A small rotation predictor, trained from scratch: activation relu, adamw at rate 0.0025.
Rows from block 3, named by matrix and row number. Each number is 128 + 24 x the weight over its row's rms, rounded and kept within 0 to 255. All counts start at 0. Numbers have three digits each. After the name is the row's rms in percent of the matrix's.
# conv: 3x3 conv, stride 2 (model.blocks.3.conv.weight, 96x64x3x3), inputs 52-63, a 3x3 kernel for each
conv.0 123:175128125177116136078089212127127126128129128130128127169160116145096080098050117166157148141121172099145173177151140132130163098158180128126127130128129132127128131136131132134133131131138160099039163106098129136160129129129129130129129130130156142088125073073099047123131127129127130131126129128131131131132132131132133133
conv.1 113:099135114157148073211155064129128128129129129128129129091130154140152085144156063186150160204133117184069121122127134060051111053058100128132129127131128128131129127129131127125127127127130096111127076089091129102092128128127129128128128128126085129144164146089159165093126125127127126125127129126126127128127128129128128129
conv.2 101:137107113120086122111078076127128129128129128129128128202140133200122142200121166137067164123057152119043141132145156134156168135154167132129129131132129137134131134141136125144127126137131135077069168091118119139131126128129128127128128127128209145113191122119180110125128128127125128127126126125132131128130130128131130127
conv.3 078:144102103066051116133119156128128128130130129129128128117085079092031086100119105109104093061093114105134085170168135229247182185208170132130130131127130129127129137130131129127131131128129141147140138123122131138105130130131130131132130131132110113132042029093127128124129128128129129129130128128131131130129130128130130128
conv.4 107:107123068103142086111145112129128127127126126127126126087166140053176181067130179144122067154146048100156060125103117152089088121097088126126129124125129126127128128130132126128128124127130087117079124112095082092068126127126125126125125127127088173133091201197082144195129129127129128124129126126128127127128126128128127128
conv.5 091:139082113093041133140111171128128127129129129129128128131111100112079107121144134108126093066108114117148093181182154234255196184206172131128129130126128129126129133128130127124128130127128153149156153148151131135110128129129129129130128129130121119141066051095138136137128127127128127129130128130129128128129128127129129128
conv.6 117:155090119100045119117040131128128127128127128127127127114094155057080140033061128187169157166151174172176202101119107122156142147181152119120122120122123121123123130127125130128127132125121076072104002056102046086128130129128130130130130131130143103184111122148094111132128129129128127129129128129127129128128128128128128127
conv.7 077:135077064060074121118136171129128127127126127127128128133091109092033109084090105124115104076106111110151084162160132213229174173203165129127128128125128128126128130127129127127129130129128130134134108101098093098064128127128128127128129127127119121152052089143112134146130129130128128129130128130130128129129127128128127127
conv.8 103:144110124075138157098212190127127128126127126127128129156091076113127135124171175072095184147179167152224121128144136138142137123047042128125126122123125129127129122124122120124123123126126167098124105132149134150137131131129130130129131130130150078078102111124110152167128129129127125127127129129127127128126127127127127128
conv.9 088:132077109094042137132102167129130129129129128129128128128112098106070107119140131113124093064105115117149093179177152234255193182205172129128129129126129129126129135133133130129129134130129147152159154145154127134110125124126124123125124125126118124146063049100137134139130130129130129130131130130128128128128128128129128129
conv.10 086:154129120081058112162124151127129128129130129130130128093049111065000089097076099123140111082122132076144103135134104176185132153176149129128130128125127127125127133128128125123124128123122090081094055041083110119105128128129126129130128129130110099117056047073142104098127127127127126129128127128131130130129128128130129128
conv.11 086:132084112092040134134110173127127128129129129130129129130113092107067097115137125113124096064107118116153092176177149232253191180204169130128128129125127127125128132127129129126130129127126148150158162149154132137112130130131130130131130132132121126142058044089132130133128127126128127128128129129130132131129130130131131129
conv.12 090:096074061121131099114147106128129128127126126129129129119098125109040152067033087128107116091122082098116087147147128191190157173191167130127128129126129128127128131128130133131131133131130100114097119074014143152095130130130129130131130131131097103142094122216067076127132129128131129128132130130130130130129127127129129128
conv.13 103:128071110120053135140110163128129128129129129130129128130116114113090123129150146113138098072117116117149101194190165241255201184203174131129128131125127129125128135130134128125129133128128154157163168152158135143122127127129127128129127128130121121152078060110141138147128128128127126130129127129131130129129130128131130129
conv.14 090:139083129114047120128091161130131129131130130132130129089045108074009075116072090102119159048077185102137193125136103172188128170196156127124126126120125129122128135136133132133132138137131128127124123122158139140141130131133132132132132132134126115160076046076129085121130131132128128133133131135130132133129130129132131130
conv.15 132:142135120159157115161167124129128128128128127128127127131118131136151138126138126128079099132073104110073108073052073076026057104093081126131131129132130127127128127129129126125127121126128098086113082096087082085125127127126126127127125127127135135137168194170126163148130130128129130127129129127128126128128127128128127128
conv.16 093:107112093162114047127079050125126127128127127129128127125169183174218137143193142156128117199124128182096128137141153131133146126117144126131131131136132129134129135140131134137129123131133108116097131132081134128121127127126127128127127127126144146123188181077141181142130129128130131128129131129128131128127130130129129130
conv.17 109:133160159119075082196173146128128128129129128131129128043064129085023076131133115095142130061151138109134126107112078143134109119120136127123129128122128127122127130134132127133131130133129070082068126076058161154135127128129128129130127129129098116144092032069161158131127127130125127131126126129128129128128129128131130130
conv.18 087:129109062087089082143133115127128126131129129131130128104063108072000100074047075117107113075119120064125098143137108187193141170193162129127130128125130129126129134130130128128129131130128110122098102056043127135106128127129127128130128130130097085119059049114114084088129128129128128129129128130130128128129127126129130128
conv.19 104:145172151164189202093070110128128130127128128126127127132132135115142143104055086122134125117171143115144145149139139120108107144102094131131130131133134130133132122119122130125130129126127110130119158181174143124124130129131130129129130129130138149131113134138073016061126128128129130129126127126126127128129127128127127126
conv.20 095:151119124160104104083068096130130129128128127127128128151154113137077094096076151128151067019053063066150117132143130111096087165172155131127127124124125131128130134128128129130133133138139184207200160185168141131109127127129129128130128128128118091056117063100108083140128129128129128130129129129130129129128128128129128127
conv.21 090:098079088103135099098139098129129129128127127127127127116088124104030139074013063122104117094132084077110085139139114177171140165186162128127127128126126127127126128126128129129130129128129106115111122080023152154108126125125127125125127127126097099136098124211075074119129130129130129128131128128129129129130129129129128127
conv.22 117:137135107108115076121136075126127127126127128127128128080202130058213151038207147162124086177130082164129080142141133151154140155152144126123128124126129124126128131142128126122124129135128122161107122156111136170122128130130127130130127129129087188127067201133078199133129129127128130127129126128129128128129128128129129129
conv.23 098:126068104115051129138114165128129129128129128130128128132114115112084123119144146112134095069115108115150091191186158241255200187206177132128128131125128129125129134129131128125129134129128150156162167147149132141115126125127126126127126126128119120154071059114131134150129128128128127129129128129130129129127128127130130129
conv.24 104:128075104123052127146117166129129128130130129130129128133127121114093125122145148113142097076124114118155098195187162239255200185203177133130130133127129131126130134127131128124130135130129156157161173154151135142122128127129128127129128128130120127154074061110133133146129128128129128129129127128130129129129129127130129128
conv.25 085:134076099094041125137122175127126126127127128127128128132107106106068111106132132115130096071113108118154086180177146234255191185208171129128128128124127127125127131127127126124127132129127142144150150132131128134103126126127126127127126127127118124150058059110121132140127127129127126131127127130129128128128126126130127127
conv.26 092:138106100132102120081051136127127128127129128130129129158172118153147122116099128178183100164166101140146124096106122101112134091123134115117117118119117119118120131124134127133142129127142125092075120097094142148137130131132130129130131130130143122079123107086108065105128127123128128125128126125128128128129129128129130127
conv.27 124:103099159080081185147059148128128128127127127128128128131156162134083150161049122147165160104147205062096178165138147176131118187174120129128125128126124126126126128128129126125131128127121134118156065083169139072083128127128128128128128127127132146151146109151191081119128129127129129127128129126128127128127128128128128128
conv.28 078:126165161114179190098096100128127129128128129128129129123120107077146126119082047117141150126199127133160144157157146134136121153113104133131130134133135134134134119125122128128129127130129073109103143180161154094128131131130130130130134133133127128120081135148109055072126129129128131132127131130127128129129129131128129130
conv.29 085:155134133063073135135114144127126126127127127127127127104037091088000052109076056128123104081111137093120103119119086152147109160163140129128127124124123126127127131128127127126127128126127088072079058069110128132111125124124125124125125124125108092115065039064138111076131128129129127128130128128130129128129128128129128126
conv.30 124:130123124160133125173136121127128128127127128128128128140126131152146107154141098134108133140091151129081167085048080025000080081075100127130128126128127126128126129129127128125126125124129093102164103113153121109162128129128128129129129129128156133118194174118169155104129130129128127127130128128126126127125125127126126127
conv.31 080:125087078086118109117147114127128127128127127127127127121065119090000120068030064125112103074121089085127079137141116185189148167191162128125126127124126125123126132131130131130129130129128092104101090069040128133084126126125125125125126125125109097149076101195088092126129128130127127128129127129130129128129128127129128127
conv.32 097:135085111116042126148118168128128127128128128129128128129119110109082114121147142111136093066118113114153096190184158237255197184204176131129129131125128129124128136129132128125129134130128154157159170148148141147127129129130129129131129129131120126149067048098134133140128127127128127128129126127130129128128129126131131128
conv.33 092:137083120109037132145115174127127127128128129128128127130111109109075110120143140110137097068120117116157097182181153231253196178201171131128129131126127128125129137130132127124129135130130150150163168147152135144121128128129128128129128129130121122149065044094135132141128127128129127130130127130130129128130129126131129127
conv.34 111:133148132059187176090211184129128129127128128127129130159133126095145174120147167089133168148193125146211132117107115103058083116038049128127128125126126131129131120127126122127128122126129126092099107107115103121111126127127127127125128127127147141146097146198127148186131130133130130133129131133128129130128129130128129130
conv.35 117:123194181111154181083065112128129130127126127127127128134187158094121124119073092155167129109166162101133159152140146119082084174153128129130129129129131130130130127122128128128134129130130128164164063088122158147178130129130129128128130129130138186154086115130099045057128129129129129129127129129126127128127128128127127128
conv.36 132:151142136173184148175178156129128127128129128128128127141127141143154145150143136138126127157116110144107128086071093031006057081051089127131130125131130125127125127129131129127126127121128101082110108109124123104129128129128127128128129128127156153151182196173162164149128124128128125125131128129128128128127127128127127129
conv.37 131:152154105148102045109104105128128128128128128128129129160172146167111077136045080164142099073094104064075184185162134145150160125182192129126129128126128129126126130132122126136127127129130213158096213151108195146122129129128129129128129129129148154106153087101130034080130130129128128128130130127127128128128128128128129128
conv.38 095:084101137127085043150108079129129129130129131128128129103121202166189167152186172122098134189101105195092115133138158116121143093087121129134133131137133128134130133132130135133128125132131113099143112107093122112134130129128129129127128127127097081135161152064153203168128127128128127127129129129127127126126128128126127128
conv.39 084:101071050082100102112147131130129129129129128129130129115094109088017101067030067125106114087123108089130092150148121202207155176197166131128130131127129130127128135129131134133133135132131126136122124087050136140096129128132129129131130131132095113141062089164075076119129127128129127127132127130129127128127127125128127126
conv.40 086:101064033103111084125152108130129127132132130132130128130093123100026143066050101127106110087113087091119081156155134203214171177206178133129130132129133132128132131129132128127131132132132130149122139092039124137090128127130127128130128129131099098144079088191075082129131128127130129127130127129128127129129129129130130130
conv.41 094:067119120130092057119105141128129129127128127128128128144167118155127096153061119168184102116119054105114105178168148171159144140153137127127124128125125127125126129128128128130130126130127142189147202160091177180161128128129128127128127127127120162079126118116154059143128129130131131130130130128127128128128128128129128128
conv.42 080:127063064090085122122139156128128127129129128128128127129094118093044129075092119122114096070107096114142084164165143218237183178206172131127128129125128128125129137127124130124123133127121125133136115103089109115072132132133131132132132133133115118164062092169096125160131128129130127129131128130132130129130128127130128126
conv.43 122:135118127155192172108156119129126127128127126127129127129057083134141130101138117086080116145149114149132092135141145155159165131124129134131132132133136130135129127128126126125127127125129058028043166191197127134138131130131131130132133131132135083095126142121078122097126128129124124126126126126125125128125125128127127129
conv.44 105:131082107126048124152120163127127126130130129131129128126120124109088126122145149115145097074128117114156101197187161242255198185201174133130130133126130132126132137130134129126130137131129150155159172148148140147127127126130126127131127129132120125153072053106137132146128127129127126130127126129133131131131131129133132131
conv.45 087:173081093125049122136077158129129128127128127128127128154118104117063131105147160140120126050063143114116131134150150136184184146188172120117122117117122121122125129126126130130129132129125192157159133139208050110142130129130131130131129131131136075097105020074148113118125126125127126127129128128129130130128128128128127127
conv.46 077:125067069066073124113150167129128129127128129127128129135095104101033107076068097123105119076101113102141084158159125213226165180207166126125128126124127126125128132125125127123124133129127116122122110091077117122069124124125124124124125125125116125152062098161082105143129126130128127130128126130130128127129127125128126125
conv.47 091:129078107107050130136115168129129129129129129131130129130113097111076109114140133111126094067110112118149091183181155235255196185208176130127130130126130129126130133128131129126130133130130150155160166153149137144117130129130129129130129129131119123149063049103126130138128127127128127128130127129130129129128128127130129128
conv.48 112:122091139122059115128074147127128127129128129128127128052081150051042126091056125160146159122124179147172204106124106145168132160193150125122126124120124125122125136132128130129128134128125060067086043043113129134155131131131131132132131132132132155188104139139101088138129127129127125128130128130129130129129129128129129128
conv.49 083:130108067056088091112144127129128128129129128129129128125063085087000083083047071134116125091129128084140087147141110193192142174194160131128130130128129129128130139131132130129131131129129116126105114073060126136091128128128128128130127128130102095113049056133103091110130128127128128128129128127129128129127128128129129129
conv.50 120:179156104195148093076074159125126125128127126129128126160175129169152104097091150178165137154122151122140173110117095081094123090121146130127132135129137135130132126134124133130129128129128167146070207184132189185188128129129131131130127128127145138072126088060047050135134133130130131132128130128129129129129128130131128130
conv.51 112:086124124146185133166187111129128128129128127128128127093082106110147129122126125130125071152106029124112066122115121069067106158170119126130128127131128127129124123127129125127125123123127077070080106109090094094083130131129131132130130130129077098126148201173129153150127125126127125124127126125126126127125125127124125127
conv.52 116:106137140130111111156129118128129129129128128130129129056035080090022070154105091089111113071116122134132094143152140167168144150162165130127129132125127128124127133133131131133131132131129130144140098058049168154134129129129129130130129130129101088135110060103150121104130129129130128129131129130130130129128129128130129128
conv.53 124:137158126167170110143152110130127128129128128129127128092138135115161126105126091141106105153115103143096121079062054088044062121095092130130129131128129129126126130128129131129125128126134073065068083070061135073095127127127127127126127127127109163143136183154085135120127125127125123123126124124127128129129129128129129129
conv.54 080:160107122069039126155133180129129129127127129127128128120086101097049097108128130117137097076119111113162081164158125213228165174191155129127128128124127126124127134128129128125127134130129116113130105102119115119087124122124124123124124124125116118141046047088134135139133131134131130134133130133131129128130129127131129128
conv.55 113:086095159107053141118076134126126127128128129127126126172074180207072166218113158109127151123112150162106145133133146139147160144146166128128125127131125130131124139136130131140126126133129145113143160102137138104143128129128128127126130130128171091173198084135189134122128127126126129126129127128133130129132131130131131131
conv.56 111:141098127130076132104090167128130129129129129130129129071057119067034105085077133149107181116105196158171204127145129140163137152178146123123127123121127124122128133131128129128129131129126069065079033026107119132161130130132130131132130132132138136170113122123078087148129129128129128128130129130127130130127129128129130129
conv.57 114:121129143145077082152129076128127127127127127127127126118089117147118073127166131160151131176144103207103095142139135127119133122123136127132129128132127126130125126126128127128129128127128086048046105068038113106095129129128130129128128128128133079139166104089141182145129126129130128127129127128127128126126127127126126128
conv.58 086:139087099097045115144120159128128128129128129131128127122102097101057104109135127106122090059105109109142087179177147233255192187210176132130129132126130130126130136129132128125130131128128153157154158139134136145116129129130128129131128130132111113141053031094129127130129129127128128128129127129129129129128128126129128127
conv.59 103:129079105125049125148116162128128127130130129130128127130119121110087124122145148114141098072123117114154100196186161242255197186202173133130130132126129130125130137130134129126129138130128151156159172148149139145125127127131127128132128129132121125153073054108135132146128127127126126129128126128131130129128129127131129129
conv.60 089:095145149169117070104075102128127127128128127127127127068114169141154114109097129164172147207170174171106151094074085076061102053045106123129129126134130123130126125132131129132128124130131118099109152142077140139167133133131134133130131131128060109142133113068091095114127124125126125122126126124126127126126127129126127129
conv.61 117:131149147081091113116121125128128128127128128128128128100079097090048075092055068137120164111132180101103144103102080112092087157152146130129130129129130129129128132128128134132131127127128070059056108075083168167163128128128128129129128129128114094104097075093112080074127127127127128127128127127129129128129128129129129129
conv.62 078:132094123101037118125106181130130129128128128127128128161115105119066099099134133104123076048093095099137074163163135209222166160180148130127127129127128128126128134127128129126129133128127130130139167151142121130111127126128127127128128128128146126148066047088116133136131129130132130131132129132131131131129129127128127126
conv.63 122:092098150051039149137043117129128129129128129128128129123158173117110139143127114129165142083123159085103144166145146185156131190179136128127127126125126126126128128126131122118125132130126133144174066068142105078101125125125125126125125125125097141156094107131167114109127129130128128129129128129129128127129128127129129127
conv.64 102:133080116118047133146115166128129128129129129130129128129119111112087117127147144111137097071119117117150100194187161241255198184202174133130129133126129131126130137130135129125131135130129155156163169152156142148127125124127125125128126126128120125148074052100139134142128127127128127129130128129130130129128129127129129128
conv.65 095:128146139028125177047119137128127129127127128126128129173164153114130190169138154086142158121192134118185135095037067107019039151055064126126131126126129127129129119123125127129132130126123149123116133116133119125141127126126128124124129126126161159173095110200171125148131132132131132130128129130128129128131129129130130129
conv.66 081:127102057063099089134139104127126126127127129129129128123055114077000103078040059122125099074121105077122088131136112171179142162190162130128130129125129128126128130130129127130129128129127108126109086061060116126096126126128125128129126128129107081131064060149121092091126127126126126127127128128129128128130129128131130129
conv.67 085:136084105089042126136116171127127126129128129129128128132103102107067105112134128113129094065111111112154089181179150234255191181202164129128128128124127126124128135130130128123127132127126132135144146132134119126094125125125124125126126125126120122152055055106130137146129128130128126131129127130130129129128128127128128127
conv.68 083:121096058066100091121136113128129129127127126128128129121071112082000093081035048108115106072130112075126094137139107184191143173196165130128128129126127127126125134129130130128130129128128121137122103082061127132097130128128128127128128128129097089130058056145108080091129126126129128126130127127130128129129128127128128128
conv.69 098:107139112171134043185155122128126127129128128127128128089135147133161099124110121181171129213172162163137162113085104067055087052041079127132129125131127126131128125130132128126127124124128117106129084073042139121148128128126129129127128128126090130133166148080143138142126125126127127122127128125127127127128128128127128129
conv.70 080:185174200084064174160146218128129128128129129128129128127096074113032034126150121133146124084139158157194108145146112194207152178179152130129130128126129128127128132127129127123128128126128117102122138144157130132106125125125125123125125125126143150158062000050165152137131129130130129129131128129131129128130128127129129127
conv.71 118:110120134120107101125123106127128129127128128129128128103067074126077098116080100103101075075126094080083085146150146183193184142156142128128130129127128127127128134130127131130128130129128109124102198191176169162167127128128127128128126128128125091103107074096101089102129128128128128127129128128131129129129129129129130129
conv.72 077:159119107059059117156125162128128127128128128128128128122073100085020094099108103118121095071106113096146079153155126202220168173201166130128129129125127128125127136131128129128128134131128109108112072077094104108075131131131130131131130131131114113134052055105144137120127127128128127128129128128127127126128127127128127127
conv.73 116:118135129127084078169150123128128128129128128129129128080034044107038053157163142081110106066149108162167100150153137162169165154152164128127129131127128129126131132133133129131132131130129180177162139122095165157136129129129129130130128129129103078113122047087155157134129128128129128127129128127129128129128128128129128129
conv.74 093:133080115100037137139109176129131130130130129129129128134118103113083112124144137113130102069109120117150097186184158237255197182204171131129129131127128129127129134129133127125129132128127153154162161146154133139119125126129125126128126127129125127148072056102137135141129129129129128129130129128129129128127126125128127126
conv.75 080:094075073085111102072130114128130129128129130129129130138097088109024108075039072146110116096131097114135091149150122196198154174197164130130131130129128128127129131127128125125126123123124114129111147095051138150095130131131130131131130130130101107127068094201064079129129128128129127128129129130130131130128129128128129128
conv.76 112:176203182159134130084047089130131131128127127128128128146163159108093106115091117129156113054107123093118110139149152100091095165164154129128129127127128131131130124129128132133137132137137182204200084098094150141137126125127126126126124124124135154129101091101101062089127128127130128128129128128126126128128127128128127127
conv.77 112:200166145149075063168167222127127126129129128129129128152161128109076094115120144127137116052090128101125148154149154099104125126143151130127129131128132130127129133136123128135128134132126203204171124107063169171161126126126127128127127127126137118091082029081115115138128128127126128128127127127129128128128127128127128128
conv.78 082:128105067034087100118119096129129128128129128129128129114058093079000081086043049120110108082119124087122102136136106180181134171191155131129129130127129130127128135131133131130133125125127116126102063062075122120085131130130130131131131132131102087104058067128125101097129128128130129128130129128129130130129129129129130129
conv.79 114:165147125169136076164129067127128128128127128128128127134136149148151162119134165115089090123128061119063106108091146114073155132160207126130126125130128127128124129134135126129128127130130113115112079067059128079079125126125126127126126127126160160140176183166137161147127128128127127126128127125127128128128128129128129129
conv.80 077:111059066094103112102145143130129128127127126127127127144105116112040135081075101122105101065094087105125078156154134209221177176205174130128129129127129128127128129127127128128129131130130135148144140119082114129080127127127127126127127127126113115157083103194090116145128128129129128128129127128130129128129129127128128127
conv.81 092:058092133084110140082067062128127129127128129128130130103120108096123143127099097112170123133185067114124084152155168124115121113097099134133131134133134133134135122123125128127131127129128141184173151198192135147168132133133131132132135134135082084072067100106107075054125127128128131131126131130128129129130129131130129130
conv.82 111:124152155107209157150253175128128129128129129128129129136109128115146143126151160090124136147146072152156076102105099037059072061047041128125126125125124129127128125129127122126124127128129121114126090098097127139132126126124126126125126126127126120151129160162131171175130130131129130130129130133127129130127129130127129129
conv.83 103:128106109132100076108090050127127127126126126125126127090167092081189129067165104139099121146077087144076109135137131139138128148149147120124122119125121119127123127127132128126130128130131132172133098136082159199127126127127127127127126127127115147080108180118100155104127126127126128128125126128129128129128128129128128129
conv.84 114:106135199059065170153124118128128127127126127126127127122091158145046079179128070137186166073128179091075116157140099199192130178204159128127126127125127126125127132128130126124127130128127117116146115092110130119093124124124124124124125124125073094178102059079189112074129130130128128130129128129129129128130128127129128127
conv.85 100:152169186096089125141134136127129128128129129130129129074043085079021075114091083109126086086148112096143094099089077149138114152147140131127132132124128128123128132134132130133132132132129076054053101056059170157146126126128126128129127128128124100132079051091122112087127127129126127129128127129130130130129130129131131130
conv.86 105:109121159150119129138137127128129128128128128129127128089045065132066092107082095116120098064136112071092108156155150192198182152165147129127130130126127127124128133129128127126127129127127091102095205192188149132142124125126125125126124125127108083112103058100102104110128127128128126127129127127128129129127128128128130129
conv.87 089:151114132091033129152112168127129128129129128130128128123100090101061088125147125107128090061112119111148097173173148229250189176196168132130130132126129130125129138134137127127132127124126146147151150142151139141128131131133131132133131132134126117137060021066149135127127128128127127128128127128131133131128130128130130128
conv.88 080:133094080072061110132139173128129129130130129130129128148116096104057108093116129135119113082103106107145087166164146216224185185204174132129131132128131130127129136127129129124130134130129118128114126108097108121091128129129128129130128129129132140141066080133115134142128128127129128128128127127131129130130129128132131130
conv.89 095:127067089116052122142120165129128128128128128129128128131117118108080126112134140111130092065113103112148088190184157239255197186209179131129128131126128128125128135129130128126129133129128151157157164142137135143115126126127126127128126127127116123158066062121122126144129128127128127127129126126129128128128128127129129128
conv.90 076:119058070094067113133149173128128128127127127127128128131093120101036122080096121110119099047099103084139075166167139214224175168198169131127127130127127128126127131127130127125129132130129129138138152125110109119083129129130129129131129130131111107155048059137090118138129128125129128128131127128130128128129127127129129127
conv.91 088:109137097140133035106100070128127128130130129129129129104175125121243116125168128139123097195112131155129118125132136131126132136124130124132131123132129124131128125132133125126128124127131097113085110138117133132141130131129129130127130130127102155101140221095106145144127127127127128125128128127126126128127128130128129130
conv.92 106:142097125120043131157122171129130129131130129131128128126122116109089116127152145112145099075128122117157106191186161238255197182199173133130131133127130131126131137131134128125130136131129153152159167149153144148136127127130126129130128129131124129149074049093144137140127126128127126130128126129131130129130130127132130129
conv.93 098:139094118115043128149117165130130130131131130131130129126111105107077110125148139111135096067117117113150099187183157238255196183201173132130130132128131129127131136132135128127131133129129152156158168150153142149130129129132129129132130130132122123145068039090141133137129129129129128130129129129130130130127128127128129129
conv.94 097:127066100112052133137110164129130129130129129130128127130115112112082121120144142115133096072114111119150094188184160238255200185207176132130130133128129131128130135131134128126131133130129151155160163149152129138112129128130128128129129129130119122154072059115135137147129129129129128129130128129128128128127128127128128127
conv.95 100:112117144150140164096045097127128128126127127126126127128119135128146140105082092119175157106162138107126141157153153134130129120103117129128127129129131128129130120118120131129130126127126125156149185204183119042041131131131130130130132131131111089093108105101082040072123126125126128128124126125126127128130128128128126127