python train.py --model="rotation predictor" --dataset="photos of plants, animals and fungi (iNaturalist)" --train_examples=155796 --image_size=40 --crop_scale_min=0.7 --horizontal_flip=true --arch="vgg" --norm="layernorm" --hidden_act="relu" --depths=[3, 6, 3] --kernel_size=3 --stem="single" --widths=[64, 96, 144] --downsampling="stride" --init="kaiming_normal" --optimizer="adamw" --learning_rate=0.0025 --beta1=0.9 --beta2=0.999 --eps=1e-06 --max_grad_norm=1.0 --max_steps=40000 --batch_size=64 --epochs=16.4 --lr_schedule="cosine" --final_lr_fraction=0.01 --warmup_steps=2000 --weight_decay=0.1
Rows from block 4 of a small rotation predictor, named by matrix and row number. Each number is 500 + 40 x the weight over its row's rms, rounded and kept within 0 to 999. All counts start at 0. Numbers have three digits each.
Before each channel's rows are labels from the 100 images, of 14976, where the channel reaches its highest value: "top examples" is what is common among them. Only what is clearly more common there than usual is listed. The data: photos of plants, animals and fungi (iNaturalist).
# conv: 3x3 conv (model.blocks.4.conv.weight, 96x96x3x3, each kernel summed), inputs 0-95

top examples: order Passeriformes
conv.3:571509459477418502566498525504493500501502551440434512488498524501388502495501477388514479477496502494503463470629465509501520506477501565495500566492533516532479511398610468488497491494490391502481497490499484491466493536499486484492473464498517516417495538432509475506473423500502496526

top examples: phylum Chordata; class Aves; order Passeriformes
conv.6:495449529501612501498505492500511500498497557488498461485420453500639505495496443537463491463494490497515470492512469499495434506384500513505500559501462470586518501538557460504502483507514507506522489472493452492436509462497505408423490542494450489585423505434493518500494550500495498417

top examples: class Aves; phylum Chordata; order Passeriformes
conv.24:541474476490441500547513511505487504508498542412498524487459539490361502504502639462468499448501500507477451400534520502500547502452500496501503559494595424550467538413559528483501574499468498501494492505506527487549494567509489450459486511516528434430493514517488513504513475497503502464

top examples: class Aves; order Passeriformes
conv.32:434533498507514496542493420504506502505502410565551484493421419491379501502504533477437495526495498501447477493436576506504478497428503470501503518483415538472536517456460543506500535503515581499483498514501545493519502481501481436397493572491467462440576478531509509500475491509502499411

top examples: class Aves; phylum Chordata
conv.8:489477425497453500469501436503490500500501546501419537494432506500398499503502441457449510459501500496410472451525429504500465500434502515504500541511459499575492517439567494502502437501505394503419504496501451495500501590503515515558499501498446440412492534466509484504486416501502499435

top examples: class Aves; order Passeriformes
conv.33:526456485497555501577503481500515503518496545461516461499528570516491497497497508463487516468515500508504520470587504515492553512451499458491506537554580436340544525405484430496497550536491530497507500505511509553471513381500475560540481555500447462584452468504474504505457554501499496496

top examples: phylum Chordata; class Aves
conv.61:370514516483471497453505493506444510503502466472541627469494481485511496498501543454517497497500513504449476414424535512481477499542502436510501496473475500624401501511487556470497504491580563501444497507497525462538490601499525484478465423498527451533464531543499502499549521505498513486

top examples: class Aves; phylum Chordata
conv.51:479470540490462500539507410505481502504499559503436496490427439502373505495496471458476485493502496510420458466537446505509478497405502483494504524506420493470530466433534484496498463503495463499444501517502456560458514451503489394424477561510474435417448496478496467500469427503504504442

top examples: class Aves; order Passeriformes
conv.78:422446530484550497482494439507478499505502486448505398497458421509616500502499455510486474416511504513485494416511476499498499500424508477491505488476443450426507554545493463476512470477523527500512500500498455461477493400494513415384492554495491440576516441486489496501486527498503506458

top examples: class Aves; phylum Chordata; order Passeriformes
conv.86:562505445486513500572496524503485498505499588493479546486464494501405500502499514499520476497499513499536447516567462494496522491443502551500500641510542583555513530413638473498505508489445497499546502477510515478455495606503498460486472531498476526436563518445497490503476446499502503464

top examples: class Aves; order Passeriformes
conv.71:418528448488511496477495477498475497495501470569473529492476477484325498501502398512507499544501497495473509546444456497502437497548502405504498498487424554554541498441488546496501460494493486500450503503492502474566496518504506489433476565497462506390558506585504484497488467503505493457

top examples: order Passeriformes
conv.29:502494608504515500546517499498524494502496499399569437505483473497582503499500513542491506425504498497504482430529569491506536499439497531495499542486523416413460518600512508501507546484484534501542493519485501428433476382499519444463513540509547432552510458444494539494527562495497502520

top examples: class Aves
conv.75:528423514492391498479509507505451502526502483411463468493503557510372500497497579513487454387523496507473533382548452503509577518510503530498505471497549429435468494447485435500497481502537544500491499517505447539518510459502502543508484480513529442423493482501500471499498428502505502515

top examples: class Aves; order Passeriformes
conv.95:411496464479545498537495457500495500496500519527487461481416433504516499498499455533445496504501509494484477515492465501487464487428499461508500548489395515525561505452462536484503429468474548502515493487498445414440471512500517440360493556497462494488607533427476516502510505503500499392

top examples: order Passeriformes
conv.47:513509566489562500581500461502504498495500537535541435489378476498590502500504520516428511510502506501515403522492524496496536497394501562505498552496477514438556511551507480499502526490470537503523505512501516460457496408498512395420483563499479494564493464474502513500493557500499505400

top examples: class Aves; phylum Chordata; order Passeriformes
conv.57:479421511479598500534503489500471500501501427502521449478431521498526502503498400524499471434497505492486451435602526500496579505525499589501497430478458569459492508508446487509495459508402487508470502484501402510592494528500503453522448493493483455587491503558494460499480528500491504466

top examples: order Passeriformes
conv.83:463576498463509507575494477501464498488496558531486420479489528504470509496502518498476509548501502494470481477514494486500426498500504531496500598483533510455456538506580539481503534493459457514472506549514550378491488427496519488447460517507517451442685417476510508506457517491499500509

top examples: order Passeriformes
conv.37:530524404480476503425493508503489498493502496543410632483547471496404499509502476420484449542515491495524554538508434503497551517507496506499502464512482573505540502406499490487499460488483409497505502501497518569507496513492473534568485487495388578418449481519484488493479458495503505488

top examples: class Aves; order Passeriformes
conv.14:560551573493478502547501500501485497513499558545549457495437573501395502499499555465484461552509498496497463528590512502503512498460503548503503540485535498555559489500572578491500571516456433502525519497511519460541497563499498455511494633500477490378448524541502481504494516501497503444

top examples: class Aves; phylum Chordata; order Accipitriformes; family: Accipitridae
conv.5:491451410497399499510512487505454504500498519460430528497456507493303501501498541490472476433501504505442494418496460503504509503465500507498503530502482502506445506376549466500498478511489544500448496512501474502521505538505520509497496445501532455403563506512504490503505407501503503480

top examples: class Aves; order Passeriformes
conv.89:510513539504566500585500447503485504500505599501551525499450538492484503506505511412489515467492494497449421445572558504514504497383503515499503605502533498544524490435560561507501568520510435505461513513503527475465516541498463420441490586508467421506455491472521489498527523509505498446

top examples: class Aves; order Passeriformes
conv.63:601440561487533502568501499506504503513504608483530399481457620504552501504501520471472491475494512489482442468646519511501550513517502617500502562495540491430499539559557471500501457504503426507478503517505451491516510458506513511562476515487485459527503476499512512503495503507498503473

top examples: class Aves; order Passeriformes
conv.27:483498555502549498556515463503502504512503575517498519501405458496441501501502489577439489489514494506496450496453537503499444507378501533502502582494435510542516528497577532499501500497509558501529501504498497491465512523505499383384508558513435498461578524483519516500502474501503498378

top examples: class Aves; order Passeriformes
conv.73:459503538490522498517516440496445499499502593514502545491489537509431497490501477381560488499493498491457447479567494504499462490392503453495499583494506487594493516444569512499497491496479347501463491520496518474461501550496495427505468569508434456447530536466500497501452478506498496495

top examples: class Aves; phylum Chordata; order Passeriformes
conv.23:421500501485518496551496537503477505480500621495501534476407555512546498493501492491416509493493509491487480482496475507499492487447502519511498615459461462607457497535600512474500486468408494502439509395493482530529490528495533464477483531498453508436449502536489522499481509508499505388

top examples: order Passeriformes
conv.58:452499460500433501589498494503512502491505525458472576500461400506420498501501434476479481452499497497439432434498476490494462502497500498499501568502415545602462513473597535505498424509452519501402500483498483478493497622496507437471497450495492480479550521496505477500495453497500499460

top examples: phylum Chordata; class Aves
conv.34:497443566498472498547506395502487501501501506434481507495393436510446500497498509539431478405499494508412474413487510502501491499410501506504502470500443497434461527515480492502499456498503566499410502503501430535476507457501490409464487458511478412478504512481498490501506454501502500398

top examples: class Aves; order Anseriformes; family: Anatidae
conv.12:493449488498379497512495514506507501486501441458416544490570463494400498499508411507522491461488497501484498441505434511491510498601502474502499466495455504500461504454495459499500441508495477488471493514497437488633504508506534519514480469494482491426479491626498507500487394502502505553